python train.py --label_smoothing=0.2 --max_precond_dim=1024 --adamw_lr_other_params=0.0024 --batch_size=512 --epochs=149.2
Rows from block 3 of a small image classifier, named by matrix and row number. Rows with one number belong to one channel. Each number is 500 + 40 x the weight over its row's rms, rounded and kept within 0 to 999. All counts start at 0. Numbers have three digits each.
After each channel's rows are labels from the 100 images, of 14848, where the channel reaches its highest value: "patch colour" is the nearest of a few named colours to the mean colour under the peak. Only what is clearly more common there than usual is listed. The data: crops of objects in photos (Visual Genome). In brackets: how many of the 100.
# c3: 3x3 conv (model.blocks.3.c3.weight, 128x128x3x3, each kernel summed), inputs 32-63
# c1: pointwise conv (model.blocks.3.c1.weight, 128x128x1x1), inputs 32-63

c3.38:470438559574482495564558520487485434504501546465464472501540550429518472564504473537482502494556
c1.38:430435561541478506271548535466504463483546524502460480491495544458506486560515482521508500488531
patch colour: pink (32)

c3.89:542456465466532490565553499536412549519497505520522501453501531490482488574524463446395547527525
c1.89:547488473494537517511524478528432507533487509515514516511562516477508509557491433441433570520507
patch colour: white (52)

c3.6:465523470482520588524434514428522520490490537480567513461455460494557498490495423478516489473580
c1.6:460525463503493536547443503449555528472445487483568509485466463485493514503510430457541488444572
patch colour: cyan (31)

c3.22:492459463521564514469538496521472448533503412462450518575527426485481491457514579403533501509468
c1.22:501479488522501483483533477469484492531433469498468479492510460475500455479497516425457505518436
patch colour: red (28)

c3.74:553522491472514529519469509526479484471531559522626500553449557519479463513502549568531477508498
c1.74:537504530438511495502447532527470486496530562529554540530410540499486462510491525556523489514506
patch colour: white (46)

c3.39:542540480579526490531547576521443566525507500443535517489508495529506504450535501543453539518462
c1.39:559524552587530502505305591502473582518486527457511520488504493515474519450536503550493537513452
patch colour: yellow (45); orange (35)

c3.42:568558471476506543526530475493524525447506501514494479526459446546546505395472520525466443470444
c1.42:531546514486499507486518480475235541506512535534500491489478478556528491455509515513455492481486
patch colour: black (38)

c3.91:464521437513529476425576450498523500445478475517505446484531463552485523460413451506423566527498
c1.91:482499468499533488463577464498494525430449474497478531422502443546509507490469470426464553486460
patch colour: black (50)

c3.99:464539486521471435457551539510488516467436556505497582495558473486526492550508477532579575542500
c1.99:458515516557470430496567565524498498472399528511521556515532547504513512545535464541571567542483
patch colour: yellow (38)

c3.64:483452507432446498547499508461529532480481529548583524553409529506473451457518456480454550513435
c1.64:475449520441444483524516515440515526475479523545592524533443526546500472471538528491490541543477
patch colour: brown (63)

c3.116:488577569475490521501567477520581496496492510446498478455468455445494523448463479493431416470480
c1.116:478563585460520522559526472488514523499489488427509497488474465425486533444469473504469446480496
patch colour: cyan (49)

c3.8:592455484552528505430508548548494491521479540537529539502513450503555503503524471524487460470487
c1.8:580473516495576505481523547500511486517479580529547503500470447512549441511535495511507489467485
patch colour: pink (43)

c3.77:469442514591476487516392439454474413455484466523513540478466442502546484496501516539589431527547
c1.77:498460514558504497521418473499494391487506481556531502505471463525519481534532523540548446543539
patch colour: red (48)

c3.104:504544496474527603458516524492469524467540455465491510459480473462504495481528442520538415529501
c1.104:489517532486494584495455534513497512463535480466477499463505476487494522486514475445536432501498
patch colour: blue (27)

c3.16:576455474420476470525524523524607473479496505455532497500489466540414506547515516457532489544504
c1.16:528471473462469494519528493518557487473527526436558546496515453519445490544475525457527469571528
patch colour: red (25)

c3.21:467502510483514494526526472564519515442537430474446485440511504488501524473458490530379567509521
c1.21:488488525493511478550512469534529487462526458473425489449539507466518532497468529515434531494512
patch colour: black (46)

c3.123:481445525483520458595465483469504473546475556443489542537450508589473479468535516615496520537507
c1.123:472464544483508514591510485506506465562496560472469535548483513570482465509507531606468496523561
patch colour: red (41)

c3.58:455492467589544487478535444495526412518510492444457500480467495498499483519417516477450539481448
c1.58:472498472565496522498567468476459451458512494436438524486541495499475478497479266475500533474479
patch colour: black (70)

c3.121:513556567479473491486436472532500529565491499538494529513489524501518513511523484449547500555487
c1.121:488551480460473525497446453532527509521541526523491512598509508458515504519506488426564520500508
patch colour: red (30)

c3.57:585469451468456478551582484491436524458538525494479511554535432427401549490544481545466474478481
c1.57:563497479498469527558562552505476537478488508511515454531545464506425494471345477543461441511528
patch colour: red (39)

c3.12:502509539486548536416472499539543543526510571544557490543506476522409520526538520521453420498510
c1.12:485504559533570498465487557534508545533518589511500464537508468523396513517551492503464435479521
patch colour: orange (35)

c3.40:488464442473552485512526443469532521454485574489533526451466438495465480573535515467466481497523
c1.40:467453475493578513501498235460534515476481563485550541491506453460481473571524486484478519489496
patch colour: yellow (27)

c3.51:489492499534508551474521607454479455465538442513498514533488481506556499506533438494479466563528
c1.51:491489488551526559468538534446473505472499457521444555522257448511504499492549446474478477517527
patch colour: blue (30)

c3.1:411464477490565485465499503471429600529479494498508492462444477473469494478514470557543481475464
c1.1:488481467531563497468501517515465558544518517505518512503478494435487531476517497573544468494452
patch colour: brown (65)

c3.127:455498579526474440435404472501425535485465526471508546491572507546489512507517516504456461496501
c1.127:458495552484504438457452482530481525483446488495498535524562507504483550515495496519448463505503
patch colour: red (35)