Weights of a small image classifier: batches of 512, held-out accuracy 23%.
Rows from block 2, named by matrix and row number. Each number is 128 + 24 x the weight over its row's rms, rounded and kept within 0 to 255. All counts start at 0. Numbers have three digits each. After the name is the row's rms in percent of the matrix's.
# c3: 3x3 conv, stride 2 (model.blocks.2.c3.weight, 128x64x3x3), inputs 10-19, a 3x3 kernel for each
c3.0 101:119131116151123164116173188140170133150098183165147170122120109093129092123116115124166147128139141149132122110077074118151115114125166125119143137142103133118100148145129158102140147141123125183152173085152154186192143151110149108137128129149100099120139139091115096121
c3.1 102:114115108142125139152152116134095096100130094101116138124133128110153128121105110094090108078171086061062110117125119161112118168168162110097153131130124117120107152149131104117135113133157119133099118130128141137124175146141168095181180182143164144129152095158119139127
c3.2 092:122100141142075149165162133137103143113142110108131117102102120134126158128112148093129119139122099148132103142142116120148101132115127077107117153177093129120117114159153155112146102127143111099120136137114179121139134144117149098127127184174137079097161157129127104110
c3.3 094:109117154104123166129133134137115142117132149110118114131110138108132160122116128119125136137124143130134156120128062121169105105098122112120145134120181145183168151136121126095148127162178154182137145097131159123099118122118171109164137128142122136134140108142120147126
c3.4 092:160111151100153141096100109119098145098155107113107086100054070106182120103131134138144130109138121079097134134115114091165099091076071114137122153113112191140114153160162150088172138151106133171133168094144160153174145107115112164113102085096160150155155116142144127131
c3.5 102:129157157153111157124092131134145137145108090183109097079127139090100165148133163126115126108139134111102154091114165111134131125114116139133105100149146082093126121129105138149113147103103097132130135122164144152149146142132112122118138117117194159139120128167142136147
c3.6 105:109125125114124103114117128155141177120121169151114108137124116143097134150169215185173116123106138127116122131126131123144127120131113120164163137110125129144119085100127107128095153124128144185181133089143138127156112107147112127107117099096137154126110109160134117142
c3.7 094:156144127135098140149129143124158112129110138099161166100096128119110144156139143138139139189098149153164141111145145114109157142124130112114115105117092133137105169160134154070150126141133108140131096121088134138125102138119118127160154101127109123156141107119120147183
c3.8 095:128118120115148094103123146115136148142120120146106086132125144130116177145168151109101139112150141096127132103120123144128117184176099120102139104124106108121117136091092136143103123123151098122134092135121153142123080065064122126157160175159135144143154072169139148142
c3.9 098:143127119086140122131094100126128128131154085118082102180186123105104106127115104090136154095151170090075126135139106142117138159138092139129116120147165102123148088114113112135135155159135150141129137098140136161162101118156133123150145117143140147152144102145135143151
c3.10 095:096112141105147148131135167109094083119168127111123130113104126092151085115106122134091082118140131112108093123101126131136100113108112135128127160112079101117125149114077121133116118132161172117119101168101108095103122137120150132139146142150120110118131163080103083130
c3.11 100:115100129078125158137168145104093103115145101137144141143139140139118167135125131129121128148139111113122122128123114145123144126119099138149146137094180131161170126096094140134100163143113165164143194107113171138118139101096161130128161130102132128134122139103096086092
c3.12 093:118110141107137084106127161182163136131094146109147138121122150129127141097111121094123127130157168068124163140129164136123159090143162134167142153106149133146141095095100105139112146110121153122131113122167121151129111073120121136109121139156183116122137143136114130095
c3.13 110:115099068100158119137120100122102146116122097149127123135091102090146118076094124098113121148150113173138101101110124112129113149119135088150195140113159122185168109133187166089146159202182174153118125132134094093144154127157138116111152155112161120145113118147080167189
c3.14 108:111121124163149162127131158131137120131124143184144124125127145131100141102150112124154125160138127116119112119132135156125102124185154129156128147114150162157143149128102121139170130148145119094096127147119112143148169127123162117160134103117103093086157122163143136158
c3.15 104:108096097167166138136122093123095079127142162149127145106116096132149109153105144114089088154141148156161169126127123113113096168144112129156152165118117113115120159147141109106134124112111144161123154102122100120110094099100111130158194145169140147149115142130102096140
c3.16 090:115130107125102126145128117107108127132127169110118151134119128130152108111121140104111095125110151158149177146114162138130130120123102124107133132114130145111128153124123105151134089119108142139113148124123150134132106119099095127133126143138098096109166133100137136165
c3.17 090:129122122127135143153133112159164157133106092161150130160161127136126135107144154160157115142131136134130095150178166184096096148147133092127140130120132102155194109064123119184100129113132115111179104153101123126102138106132103146117144116127120130153077117140143159132
c3.18 102:124102132128127106151149128143097118116147132111124144120151166156105145135169185126106091113156089148130121101114099129138097138148112148120129112144099116105149147133129161132103120126118113163166146096157129168153113082102089152115111073114134133149129127120129129137
c3.19 111:109110138093146127117137105134132181117139129101092126102128090143101122143209153174157111118134146124096104096085120128141103129168179082143146116119118157166114161147141147103130123162120164136152131121143122189155113144160114152137104150134109080113109121123110169162
c3.20 093:169133098121149085123100093106123135150112138128138154141124140190092120193162121167105150144132135134155135125111095110131099099149117138126151103112148135132149132178143152096112147138121136133145173144110092118089119121159126097143169133122162135134112119118090117116
c3.21 105:112134094083137112114133099140138134114120148131136119109113134132123159158185163110132182130089154138122131162153137189107195112142151094142135060147102107100108107123142123130075109115105118140154152144126132139133143121129150104154147146144141141162174120142120124121
c3.22 109:129106123104167115082104114140146116193121128180144116141139176143130117109134110142143139101126102134105126116100120135132102150147150091102115108131117123148130138134117136121117074153184101131111121143117126109120151106110169132137151133097168116095134138111117096096
c3.23 095:171115112123118112147114112148131153133133123127094101140127142095134103136096097104119132117155128109089084132111132123144106140122110103153156145108182132142176118166169121091158104147183162187152157104151140163142150171190169093182153163105108137137097133142096108131
c3.24 095:115132154147121130120134147149174171154136120060070124110123146124122140138140147130143144164123127115133090104099115115148100137141121099101131102135097129089133115117115118159133127131154151136093141137138143152145138119122154092136150188131134128124116129145126093132
c3.25 091:126149107117121131109103129151108105131127077103086093105107146133123109154125118131137122145120170135161142095118109106130119161155135121131106067138121130124148138123106144108139187194151120093102109154109104083109140121106150095124175168101122106108103148130152173128
c3.26 100:111110150105125142139136108131132101121145132120123137071090106102158131177151136158147147137085140129139155116113101115120158164178192090130143123125123142110152131102123123129117125121106148164115128115137143178120106099068141130085113121147128137121112165112106095082
c3.27 099:159132145166122129085135153187123116179118109144130106152162113107132110131055086135160140113161098089087097158095075131128091145122106093091148075135124103142161149144110112107137130134131122125124112132130137104123115160135181101122154134122157103119162099139137119163
c3.28 097:082116139131125098122123130076088122088158114083089117148127161146122159118126136101085123107156105128107116107074065108130165172140139105102102178137121171169159118154125081123139146123119118108148091140143103136093102107113115128165142126132130136145148132132084137131
c3.29 105:131152163165097155135168139120172145141095149107155130206138132131094119135160141166156102095110137126112125090087085117138103091108145130119144123128130145126087145154132144131131114137150139145129136133123142153128147188180149091123146146147120103106122119119134144141
c3.30 094:108105092119117087128142166135143113120135116119115134114130099118153124132119133082094113083166071112089090091120114157144091168120133191164118171137142125111114129109081096148113119124143109091114105127143155154131132118118089139106137134135134147128164128159162124162
c3.31 116:133126059135128091117134115138131140134132119157129123136128112123117106113148124121108107139142140141160160092143164119105149145138191134133137113144130142187109099100147131173112107130109139131141137137102136132139107137104090164127131099142105104115107138080141131119
c3.32 095:128131172104128166115114120133098108131151116189163139159148107136124125137103161114148145149120141157140112147198193153110170135147154141103133088118183095142141150110097137127115120129152149113159145136138144135116103097121110130190173143159108101093123128131122136141
c3.33 100:112119096095132130123114144146132114138131116123134113128142113125135115147119123139121091106150132125127126100133127124162117148101121126125148140129163167155126125147156163091157152171166103135131151110151150130179120111075091161092116089134127118120122112141143162124
c3.34 104:121134162141145094100123117152149148124151139112140121107102122107144103132121138084104131085141100115109099088140139122135110166154113099123123121158113135133127123167152143125123154172167160129112132113098150155118125115157092137108076096097089102068097165102124137146
c3.35 098:159164167107102151101126124153146125111098136141124131114143189160078139145169168110145152120094164189169135111097084139128116125123118101157135122130169141119121111129135127108142137140151081122139132158095140098120155180137115101155099112118110096082129160122118109111
c3.36 087:123115131187131134133158098176147133118110167157165120116142133145119133125157161165156124133136141092108117137103084144139084129127133133130137145131139111126136119162139154089167132146141148121132136117155169114085149117128173139112120102123138163121142117150148147126
c3.37 101:132145096141120133139112173156123096118159108105118118107114107133118123127117146106128146092141115062110125119125105156133154175160116127135105149087174146180172134137130107125152117122147122130150145113163185166123150142162145108177171134151113110139164118166126100133
c3.38 102:132111135123128136141180158127133132108141123073087141123111119119148114120129089121140133102118150147161151122129124164143133133132146101132139133140136096116127111116117127137110104117146147141083186109173188165199120110139124141146120090082138138130122101150130115119
c3.39 101:186156143148116138122121115147120137137134133124094104122106119139151116095137162126096108124105130162167137087117074132140090148112074086121122120135090085131158129118138103174105077114120113126148118132126128144128095082102118129115123156143140101107092144144147117129
c3.40 100:116148108162150130123086090113135124192134149152126105158141135132122117115071096086098132107129126115135134138112135112120154103145139137153129104137114142133140085099095126139120149153138141106099114106105174164159130125143130116132167159095112095143108151107102106075
c3.41 096:125139135151096115147149126124104127142101132136181145119147115159105113139169135078078097091119079123090128188143122145109184122184172116097097142119085152141154143134119133111137115118140138107132167134093120158122167174127192069159152177178123189165161088147156132139
c3.42 108:110112080108128125151162130104115145126134150167142133118160150145107145157168128142118130130131114110092115165121118181091102160181171145131135132114122111150156088126135152108123141131159131204110149119136140159142085123096120131136128155138151107136102128117140107094
c3.43 103:163165137164118128126111155129077081118144118115134139131118116111130157142140134142126086166124130157141111145169114182080155156157175101130101132130142125132145149158126148137135124124110148121120074135085083099120123126106129131162116124155120110143139153128106102122
c3.44 093:123132122150138131134127147143141122133146131153134133117142134108134089102107133096078097130151105176116097166151120144120126089139171085115115111127111149128121114141146115124147126138157113129061081146108110077103146084084124140152145158140116091085105147111147158118
c3.45 101:121082064107159075127138123141118103123112131134143146128111098123143155139099145117119122125161102088113092111126129127124117149155157054127116134125108145161151134125123139145108117112079129159151186125121186154133133138089194085140191182148155152135104103113164098119
c3.46 099:155152113175109167141161141113158146117102149152122131113138152141143157093100124135118124135107059139140122083095122130134121130112129157113126133104141161156137143143115123128121124148147137123105140129113118138136117129139129124163121130157124132105147129109118106168
c3.47 100:123110117119129127154169165170166150138131125148102127084097126111155131116102129138122126091155104113094089127109128144131126130126109080137138143122120169145164124127107159121104164150131158102118144097146146165137142119105099126103120108131104092150140116142155173126
c3.48 097:113110099123138101137129137152128111130134116126147108093095120125150090134132160134120089124132115137120143115098104101149064116136063111131141100129132090128112121116163152145128094121115120139118142132171158123141099137104104159087104092090139166128120159131111122086
c3.49 108:113087122134113182159151125157108120126121143123157151132168138146113162115106094150146132130110131134158169091097107143149122127109116125118111127149160133153142100119128119140161108137170090101111137131083145095075105104136140117168110166134120129152149131137124133155
c3.50 111:121120117122158105090106144127116101135127133142143167152109065156130086147120139130144105117109112144135133147105118121132118105131144104063102082157152119095130163168069175126079165115091149118161106148112112121149104113098104118115114138124123136107122144121074088122
c3.51 103:129117108113122113126119118138132153088131106085121152113130118107157112126117160091144160105124168131123130135110111152144098146104065134156149139089163152205133091134148093116167113094165150114067140132126161159166153141147121135125116115142137107151093150100104093103
c3.52 101:137153134128127111106103117133128124107154133110089086145121158083185112074065074152164155127130114131126146165135117100129092111109120148140129142114128132132100118107117104159131098079112143118136112101174135138156183123126106136101119139123146066117144161086119110075
c3.53 101:126103106139144150115120167150156115143101105130124119136158125145111181144150169179154112162083143136158130155157163102124117075123106136099117091141078104092083168149131165114127100119118096127148098149099088103104110082108158115141147147119093087107104121150136152185
c3.54 093:103117145139121151137132179107092119106170121095064044128147135172083153180165145140133107137138111108101120114119112114159102137097130147130092109150168103088089128120101119139123138112126127086096133143085138139144152154138175107124119121154153155095131113142111122191
c3.55 099:142105117153154090127127075155131111126142125104096121103110106144165096103114105124141168162111161152144139129130132154128130132123117074075124069168124135134119137125135146120133128118129095068102090125137157160146125143105164132109136131116127141125115157117110079109
c3.56 087:179137109124147124111121094112127155146146117101102121129145138104154143125149114117120133135124117152138095144133132133119124188145118136137121126108098143164163137126109155126110126152180110104115142141096165164113100126142130128169118130152134138101152125126132130146
c3.57 108:107105095110144110125138146131135125141126120159123096173137133163081129129169132119085131133142145098134140166145101161121120124132122127123169108128121116109061148142117151083150150172153144125145120120141129142160132102111139125114144113129170176156197074157132130188
c3.58 103:128161198139132149124121083111113123133123094119118109128132138118133136109110117137107142117108154108122120140098132139124160128119090095088101115183106109075079097117135085162148085101120113118132109143113164118172151125132115139117116106118149148131143123163146154160
c3.59 098:174168133165097147112162191094131123120128120142094105132141150106092172117135148131149122140121127123127117139144153117136157166122105138134139129144129152119108167160120177087147150179165131097128110116121143121088105136139138104113128127112155159112138081141149128129
c3.60 096:140133145128150086066050094121146135101152101114102095126107114089151119070091146173129103157136105117144148147195129154112146150148111128113105179131101174141142108124141100172141100112106149140130184113138151144163140118088124145144125124128142138135122136143133127141
c3.61 109:137136151128113157116131137097125121139155117134123121137085093103145098076097128106162174124090193169168150111091060105133073115109117108114135115124122132145138140129103139122122142132150122122142136151140167125090128157140134109150143165170129120095112121127091120178
c3.62 120:129143142113126117109116102075145159142085157142195191088134107094143150134145107144155142133133151109155110119130115146153137143090098145127111115122116181164173093089142077144074198176139168157174132119117097139130118148161157116167116113111115125121127119094107135158
c3.63 105:082113137144112105150096126123130107115141145097098121121133116148119115144128096107086170139140129158161155103134127112125168124118134122086114131130099144138129131100125105153085134089091151185152170079166157186163164153083168106151145130157200183157186096194127167154
c3.64 095:154134106135141137081100127152119129143117122153160156148121137126127153172107080120148148127116194175175191141109131166124070134129090113146135104108146093140131122096122104137111117126131108130116113140137152140129142089084144135172115098134104133095155131093149151163
c3.65 106:147128124156063167199160138102125123177132146107117134092079107137150119168127124145116117105144138129112105119087104131170101107093119145158151122101139108150180150166147133077155113136149181134130132117146187142145126112123140110136161149130136165188164078187127162199
c3.66 094:106104127103132084071097118150148125124112158159150122172141143122122169117169105157103056102152097127115083097111094172145084132139141154137146109141113105091117085087156112142113115133139095138127096155126123106122133136148131117136179173152125133144096148145134114095
c3.67 110:100102120147172119102122105112098097122138113113124129109149146128122188149142163119102119107158119125142140091146179191087169151163192130131140114135113147111102151128125124126147143144126111087103125140091150121075148102102152164095119122137110106107106129122110155133
c3.68 107:089104122128129138126126108148155120141122109115101122101139134148121118114125117169184149096115133137156143144120103121153106126132139145130125121098121135163167088112159110131162082127151119141061118135121116114114151136137128142091118113110127139141165074131166161126
c3.69 104:139151141153118151137121121129147138132133126084092135164135175151095152125154112124132120086127147149164145130112124128126119116121092132127126114149087108116089155128148163127135126146117143120144148089093157174169136145136128119152122160128137113102158127120131133135
c3.70 090:126113124124140139146155138119109077111147126102128136109127133126174142131075090128102113118141110131118143101153179105125153104135146163141151133126108120172123084102119104151132131124150096083124117152109104073076137093132100138130148119112161132146133136098092121103
c3.71 101:150160135123104141118168175133127128126116122146117127133137130170120150155168149123111124116145101116107109096100083114143111123121098107097127110125133137152116178127087132108135098158149138197139153124132106108106107057057116133137145128121120107115133135104139115115
c3.72 093:109106120132118123102173190154135149128083166161173164145177154153057184095170193119138141138095148110143158124107121157130108117113118093106106107117152124157157129152154155125104118140121154117093107132134127134104142172149177076132141177159122141120122113135109101169
c3.73 093:103149126111163138129123130104115160089148138091103092119136147112126143131116143110103108069151101122112127140150149136111184118125139157099148146095127152131119076091116116176127131087094137133117146119131109111135074086073107151128134152122123135116110149128115104112
c3.74 090:127087074102134104125124138114137114132131120096112095130130133116123128134147155133149130098131147129151133045087102055164105092128116141133147104139106081104125081106173133131126106121146136157187149099159187190132117077100122121143125112130129127130142119121131142125
c3.75 089:136125136112158116135130099180204172211049175172163166098125110138092131131168192155178121151089156138125138122129113136126119134114120094114139140147121129134115150120125152126136145149089102135175143134150156158152174126112167105164148144154153128110172117120152178121
c3.76 100:124137135108135164116134129157146138175104116140149113113118135151083168150168160134167159105138155088106143141091082125129104101115129122137090144130151163153121085104122126113156135152184142102135137117105147123161125081119077109110086108156146131149136102150135133135
c3.77 110:122108141168115164141171155146101129122142108130124096069118115107157118091155119126104134101138134077102136143143092136124128144119123159138203132116183134134167107130099063154164134181184124130115106136114130161129108076131128134131145087112156129137110112139143140149
c3.78 107:133089096107145115127137137145123111110156113130112102157113116156138123168134080158118087130164102124116113138094142108154145117158121145135105157133113156131114123131095123125141113124155124108105161123099136154132166145114126123119122115129156136145143112187119179181
c3.79 094:098106131109149090130107107145157159160091159120111066165159135148098140127114114127062094131144129166142124155113106139147137134135121114145169105137120064072116070129127101148107139097088116065117125156110098100116191154139140104155131094117157147151153076151166137159
c3.80 095:113097122122147129143134135130089093135133097139117103101101136121142127146138139129107093124135106111114118173140131141118124095080126137156140158125162123145115156103114116152108150111108165156115119126139092149159125080099136113124152136134133133143150116145126133131
c3.81 089:170138122097128171125116109165148158152093129115140142155186149139081175124156118169167160131095178149159175089093097083132135127154129100115117112124101131107138151151136102119134154135124066112162082130086117095119124122106151117108120131138147115113159153146095107105
c3.82 103:141174168166082171145153145102106111123157125146092118142150104123112145135103118116113118118130129139141127136156165116140151159127135131137118126112146086127145133143130126152105061045146120120113093116127126137121132123087120113116180166163038116132130151124066095131
c3.83 090:113133157091155137138055072108119142131137160138111121111117130116182100102077097119140102195140107139160127140155157161122077108114113137083099132148109117092147120127142086126127117125160146121090147131110154131138129115120133154150101146131105114149130119168102127131
c3.84 097:181141109149138090138102081127105138118135112141156114118116114125136134104128105099137169132148109095093102104118111112156099120120109081120131123122161164161119116146160106144141106095135125115141148129139117127116116091109110120119134123139162133137122119125117176158
c3.85 100:127111134143128145119119148106101136173124112161128128131119156127141131117099155140123122157134121113109097133121097147154093128105127093113108152133112100099109110119127117138116126145142179145148132104158153139124154152123111119135150114097105108153113130172096152155
c3.86 098:099078113127154102137127126138120126144115144106076091146164160129103116189151117104115107114139124125127115129152144124104140099141141159197152146125201103100148153117087174118117162138133114128142122112117158126150104088062099149106099100087134135136154096136154161121
c3.87 093:105107161126155126098098153097102090125140124121109141124171130168071185171149136188143142136131108106088110152159106126141118121132124160126104108134094114130119136155152180093154174173125143139116163128122095114107112127151140102157142145173126108107094146097115116111
c3.88 098:189131134158122090148141150124106114157116118174152140124102100133142098136119112153151138164105135153111122139114100137137106131123115148152106126121118135104108131091094098170081127124091142141101115120135114119141196139108181091136174118115163089123120149084170103105
c3.89 094:126122094121125092167136083116137131166129148153095113166114131134143122100131127126121098144129138112112171115117103164128128147163158140141116150140110110127106126107096126156117104139129117112121110144165149122146121127125119140099145119088121134152098186128085098107
c3.90 093:122151144127139136139095105120162152136109136118152168169180148154071186125142132147154117148123141137121134086116114147128138173137124107125120135123130110163152130138101123151144131107157147148119110103129168129119146070077107143112119112105074084111098160107116081109
c3.91 103:143104103152166116095062130154139149133123100118112092151113143126165101092073112140117114133145158154147110160115095168152119115103102093118101078156125115116106133159133156097172143129139163173136128106130169161140163144110108142130114092075102133144124148176122131118
c3.92 099:158145140142104135125128167127148102143120128115096098129121127129137083133117115154112113090121093113112117120107106068109125144121082122162132153132125126111140230182169209090102177159097114153163138146151120139151143140128126116136129105084152185140177103136106153121
c3.93 110:140117144166120204125125135133143159150120132134114100114116128132137129153115102158135151158118160118144150133107118148125157145130122112077111130136131093133140137129115131131129108131143172140117133127096118154162106113085153101176153190141171143101190111197090121141
c3.94 114:111149087133165092097065125104103148121120117084108111149164127113116116147124111098131126101120130098151174126126105124125108091096128095119127099135144099120168112143128174141104197157108135143135167105120161148085113129121114158109064119131139125141152154109116154065
c3.95 098:091124132089143122106101133137128163188103139130111149121111128139128108088148123131139103123139124138093130174167150144115123122108113099133165089143127103109121138127128162163104115117125119140166145116096085124130114137129107137134125125104124112079078154075101068043
c3.96 102:102112131108186101111077050114126102112154124118100122104106092117120127123127157118105095121124127140125116157145126135112114132112098102108119079133117139154115094104139108131106098148147111130135111115102165131122136132133149107153164193144118155128099137161156119125
c3.97 118:151148158093116163080117177119099080136125081151159082144101160123118155152107161135122096146126099139111114100151115140126098146166162091102119097128141121143148155096138123128156117112145090100106153132133127093122153116114150125119161173116147113120149136136192146120
c3.98 099:137125126099112141141157169136125118101132146142131119122121127130147100093124117141153176172093167125168153124109137131140130149143082163138122115140140151161113091129129111140127102103150117119116095148089105111113127089116114136110120146128115137150106127135128104108
c3.99 101:109095122111143127151132111123124130154114128092128122151168161152081176130147128107103121109144123097111083099129153136120145178140090102135137104162146098107139107120131137111139131162160098097127121136113131138128096104110146129150135123127116119085127138127134126143
c3.100 103:123134143148125177138131129107118115121150118104110115121125095129128091169129142099119084134125137151149135119095105141157135138146143087118125108129113144111119129135107114126128125124115108075099108137064123126104162127140111134164129118116138114111107144129112116104
c3.101 101:117155109144143100145109078157126098125124125097113085113123159135102111146158125156150140134110125172136122139104146110136141113103095158164133147106113138116088119109086122138150151157161092091110126139154107138134131131128117119133125143150133123121127158100129130081
c3.102 098:119148127139116110104091134123111092105163123085121105111110086139143126140128132084098136093163151148148135143146139164133091133123136109165167142127129135151117127142116142142153137121149146158135125128166156126130125131122123134149162149141087093102123127156121154151
c3.103 089:132124134128111145131168161123127129154122166156155144129141171160079180132168136158139079094128135108128116117131119145143107136135117092125122118125139122110124146151165144085192155191186144120119135135124111124135136101117110133115118134142132120157136133122119128136
c3.104 094:134119114069115134111117098141131135151125112105132106124164127089124128095102123116133123096135121120124117111129103144112111156166160126163108100079161171179167102120132122138100135146154102124139123120156151159126172158127164086167124140135122155098123126169098090143
c3.105 101:082146160100127119078077129102114083125129119120154136130115103118139091092117144127170181110095183125142130131170125140097166133115168123128134177080181167150193129111128081139136112101109098093091111156105127152127150167154117152130112111117080140158153155126132105123
c3.106 095:143098128095147144121143125141122160114088123115139154105133180123113136090108157110139171113157116092087093139109092187123101165152145126129127137125138154140125125163156110124150100112130150135155136125103121162159107085108125126114126134145112140187132090166136145157
c3.107 093:100112116156119145129167119146136125171106150155151120123149143147115176158140153141156166165135158117131131079117157132117131164130151077091135123128108149155153130072095097167093127130099106113116130141106134124128113106090163129122142129097147080092086132116118126137
c3.108 093:098134154122118168121124164131120085104120135119138137090129153136083165162180165119131146120137112132114131096135129095143132097099099170156173167072166180165159153141137141101134133140135153152114141112139158154151113123153126109163144115112098126124114127136142110113
c3.109 104:125093133089144074124108081127103124125142130119165154145126139133114121104111092118176157126116155132165158091103127124110161177182137139154125097128106104120140137112132122128111123121145113102096145132089125083129126150173156138150195123139088106099114127104093129174
c3.110 105:164118110102183160093133149128146137110135107103098149101131124117129122083085103107102083144156130135116124113123128112127112146142122093121133084129110133133107111120079139130083145137139082113123112106146124112142146119174141118164139126145145133118147146122147124080
c3.111 107:148115121137132103093104130142126119108112117113120132132115119135115105123157169099067082137134118144153163159132119113144113107109124108132142127085085082108130131181196224087175162165109134122120112118149096128132143132125118147085112119116105087056143170099144076090
c3.112 096:134135080104156116112129113152108121133120146160130129106107103132147102127103086130161179150137147085123121147133120163131121150118131130151157132094178146179131102107123099143096110142161096137093121126076132112100131152132081162116091103097111149158137128135129164150
c3.113 100:090121163149139163138103159095117143108130093119098133098075128093146121106115119089114112109150117149091099111113140155144088131114114112107125122145124082108138096134134102140102121091080122128129152109153152117106151119104143147111128109122119103133131126124114107112
c3.114 103:141166171142099160117134168131125101126153127130107138111123142114171096095106111123111110133137152097133122131090122147126131120085107143140177151087172151157140115120105105129160145184133097121083145128069153132155151136155097111143117143153169139121104140147081106143
c3.115 105:123144155161082181154174148092099073123134121150127130110088112094136129121151145139116142133138134141131120142162134131118130122113102130100130150122117150163107150151144157095184132157159139137128163120122134128163135129102076110161170137153124154125143126128153146121
c3.116 106:136172122154118145174148121153150105138125100134130149162130096119139120171106123144087095123121128143118131153123115079127100090096130116140149127135111143155115171149123166117134161147102155149131141104215198173136125117114125161080135099124128119085118134094110100123
c3.117 108:122102115122118145155175176108168175148127140114090097132148122116146126104114129149151117134126152130116142114116123101141148130102153125168158128090170123137159091111115132111150161156171142169123092089127166175176135145139129104131135144127148145134117132134156128123
c3.118 094:096076082086162101138120116082104084093156129118094097142114134116143105158125120190179151125143141119111147118096137134139103158128129158146123134124145113114088142098105115147101132111123124146111139128139128143093136137153161116142170131177089110111130132148142131158
c3.119 095:132146156132131147106120129131125135155092139147166148117112155135102165132149147074118115137110139097143151168166159152130127167153124126160156176124148127129120165133112141119150135116164091096111119151128087096112122115126106102149162170137122126146118114156122120164
c3.120 101:148096116096172086095059058127087126129129137150125105119111106146147145124149143115100072137148095121129125099107108137117127165133150133162117119139131148127119112125126092145137117098098118102143139130152129186155162150107094116132110122142134118167100167122061104157
c3.121 097:116104152105167109108076132129133134155116130107119096144144109091147118127117103145139184138160099120128115086117132140111139144132164127111154089149153109113078098112150106132156151135127127125106128144087135099106171127131165143138137114109147098065146124126170148106
c3.122 105:139139130143104142111096132119104093084146123134106129124149155134087159171180147108126102151106149142154156099096110122119135135135143082086123080147129137088107168157136140112139121115120131121140120158115118104117107150116164109135144137156138153162148126148123129103
c3.123 094:145113128163119122135156149166188136132087139154131141084091132117145099137123097135173160141109103138133132169169149134111145120133114120110089119125111143146159155172145155116136137155137110120118166134095128129116109104101149150104104114139128134104179110153146113144
c3.124 093:129131161160135126122108132089107105138147121153107092087096079117149151125118129121126138129151158151083091176153099167103096134150130130128099128131148109096075080081151120155110112108087185194140148100148110148175121098097138135154140157154136115112127158130094094079
c3.125 107:167139097143112132082126147170155156153146137131112114101160147132126120107110106159146135142107139151157120166127112159135106161141105090122120128115115131159139142146143140126133134142152175180153119124160102117065131117125125126172137139174066072140163117130099119149
c3.126 092:111105131118129128123124144147136161141132135116084106158126133156142091119130113135108128144134127138190156108127119163128115112102115130112154136131135114121116086151155092154124122098084142125077127128129128165136131109102155142092176154150068112096108148111124097086
c3.127 107:154124154150152159171108160121104146138133094111132118124127131134118125115134167163128106130162080122134084118146093145135094109108112081131071121165104108117073135114122124135148144153157116094105102123135133094140117112151124153130119161159109135117094149118078142103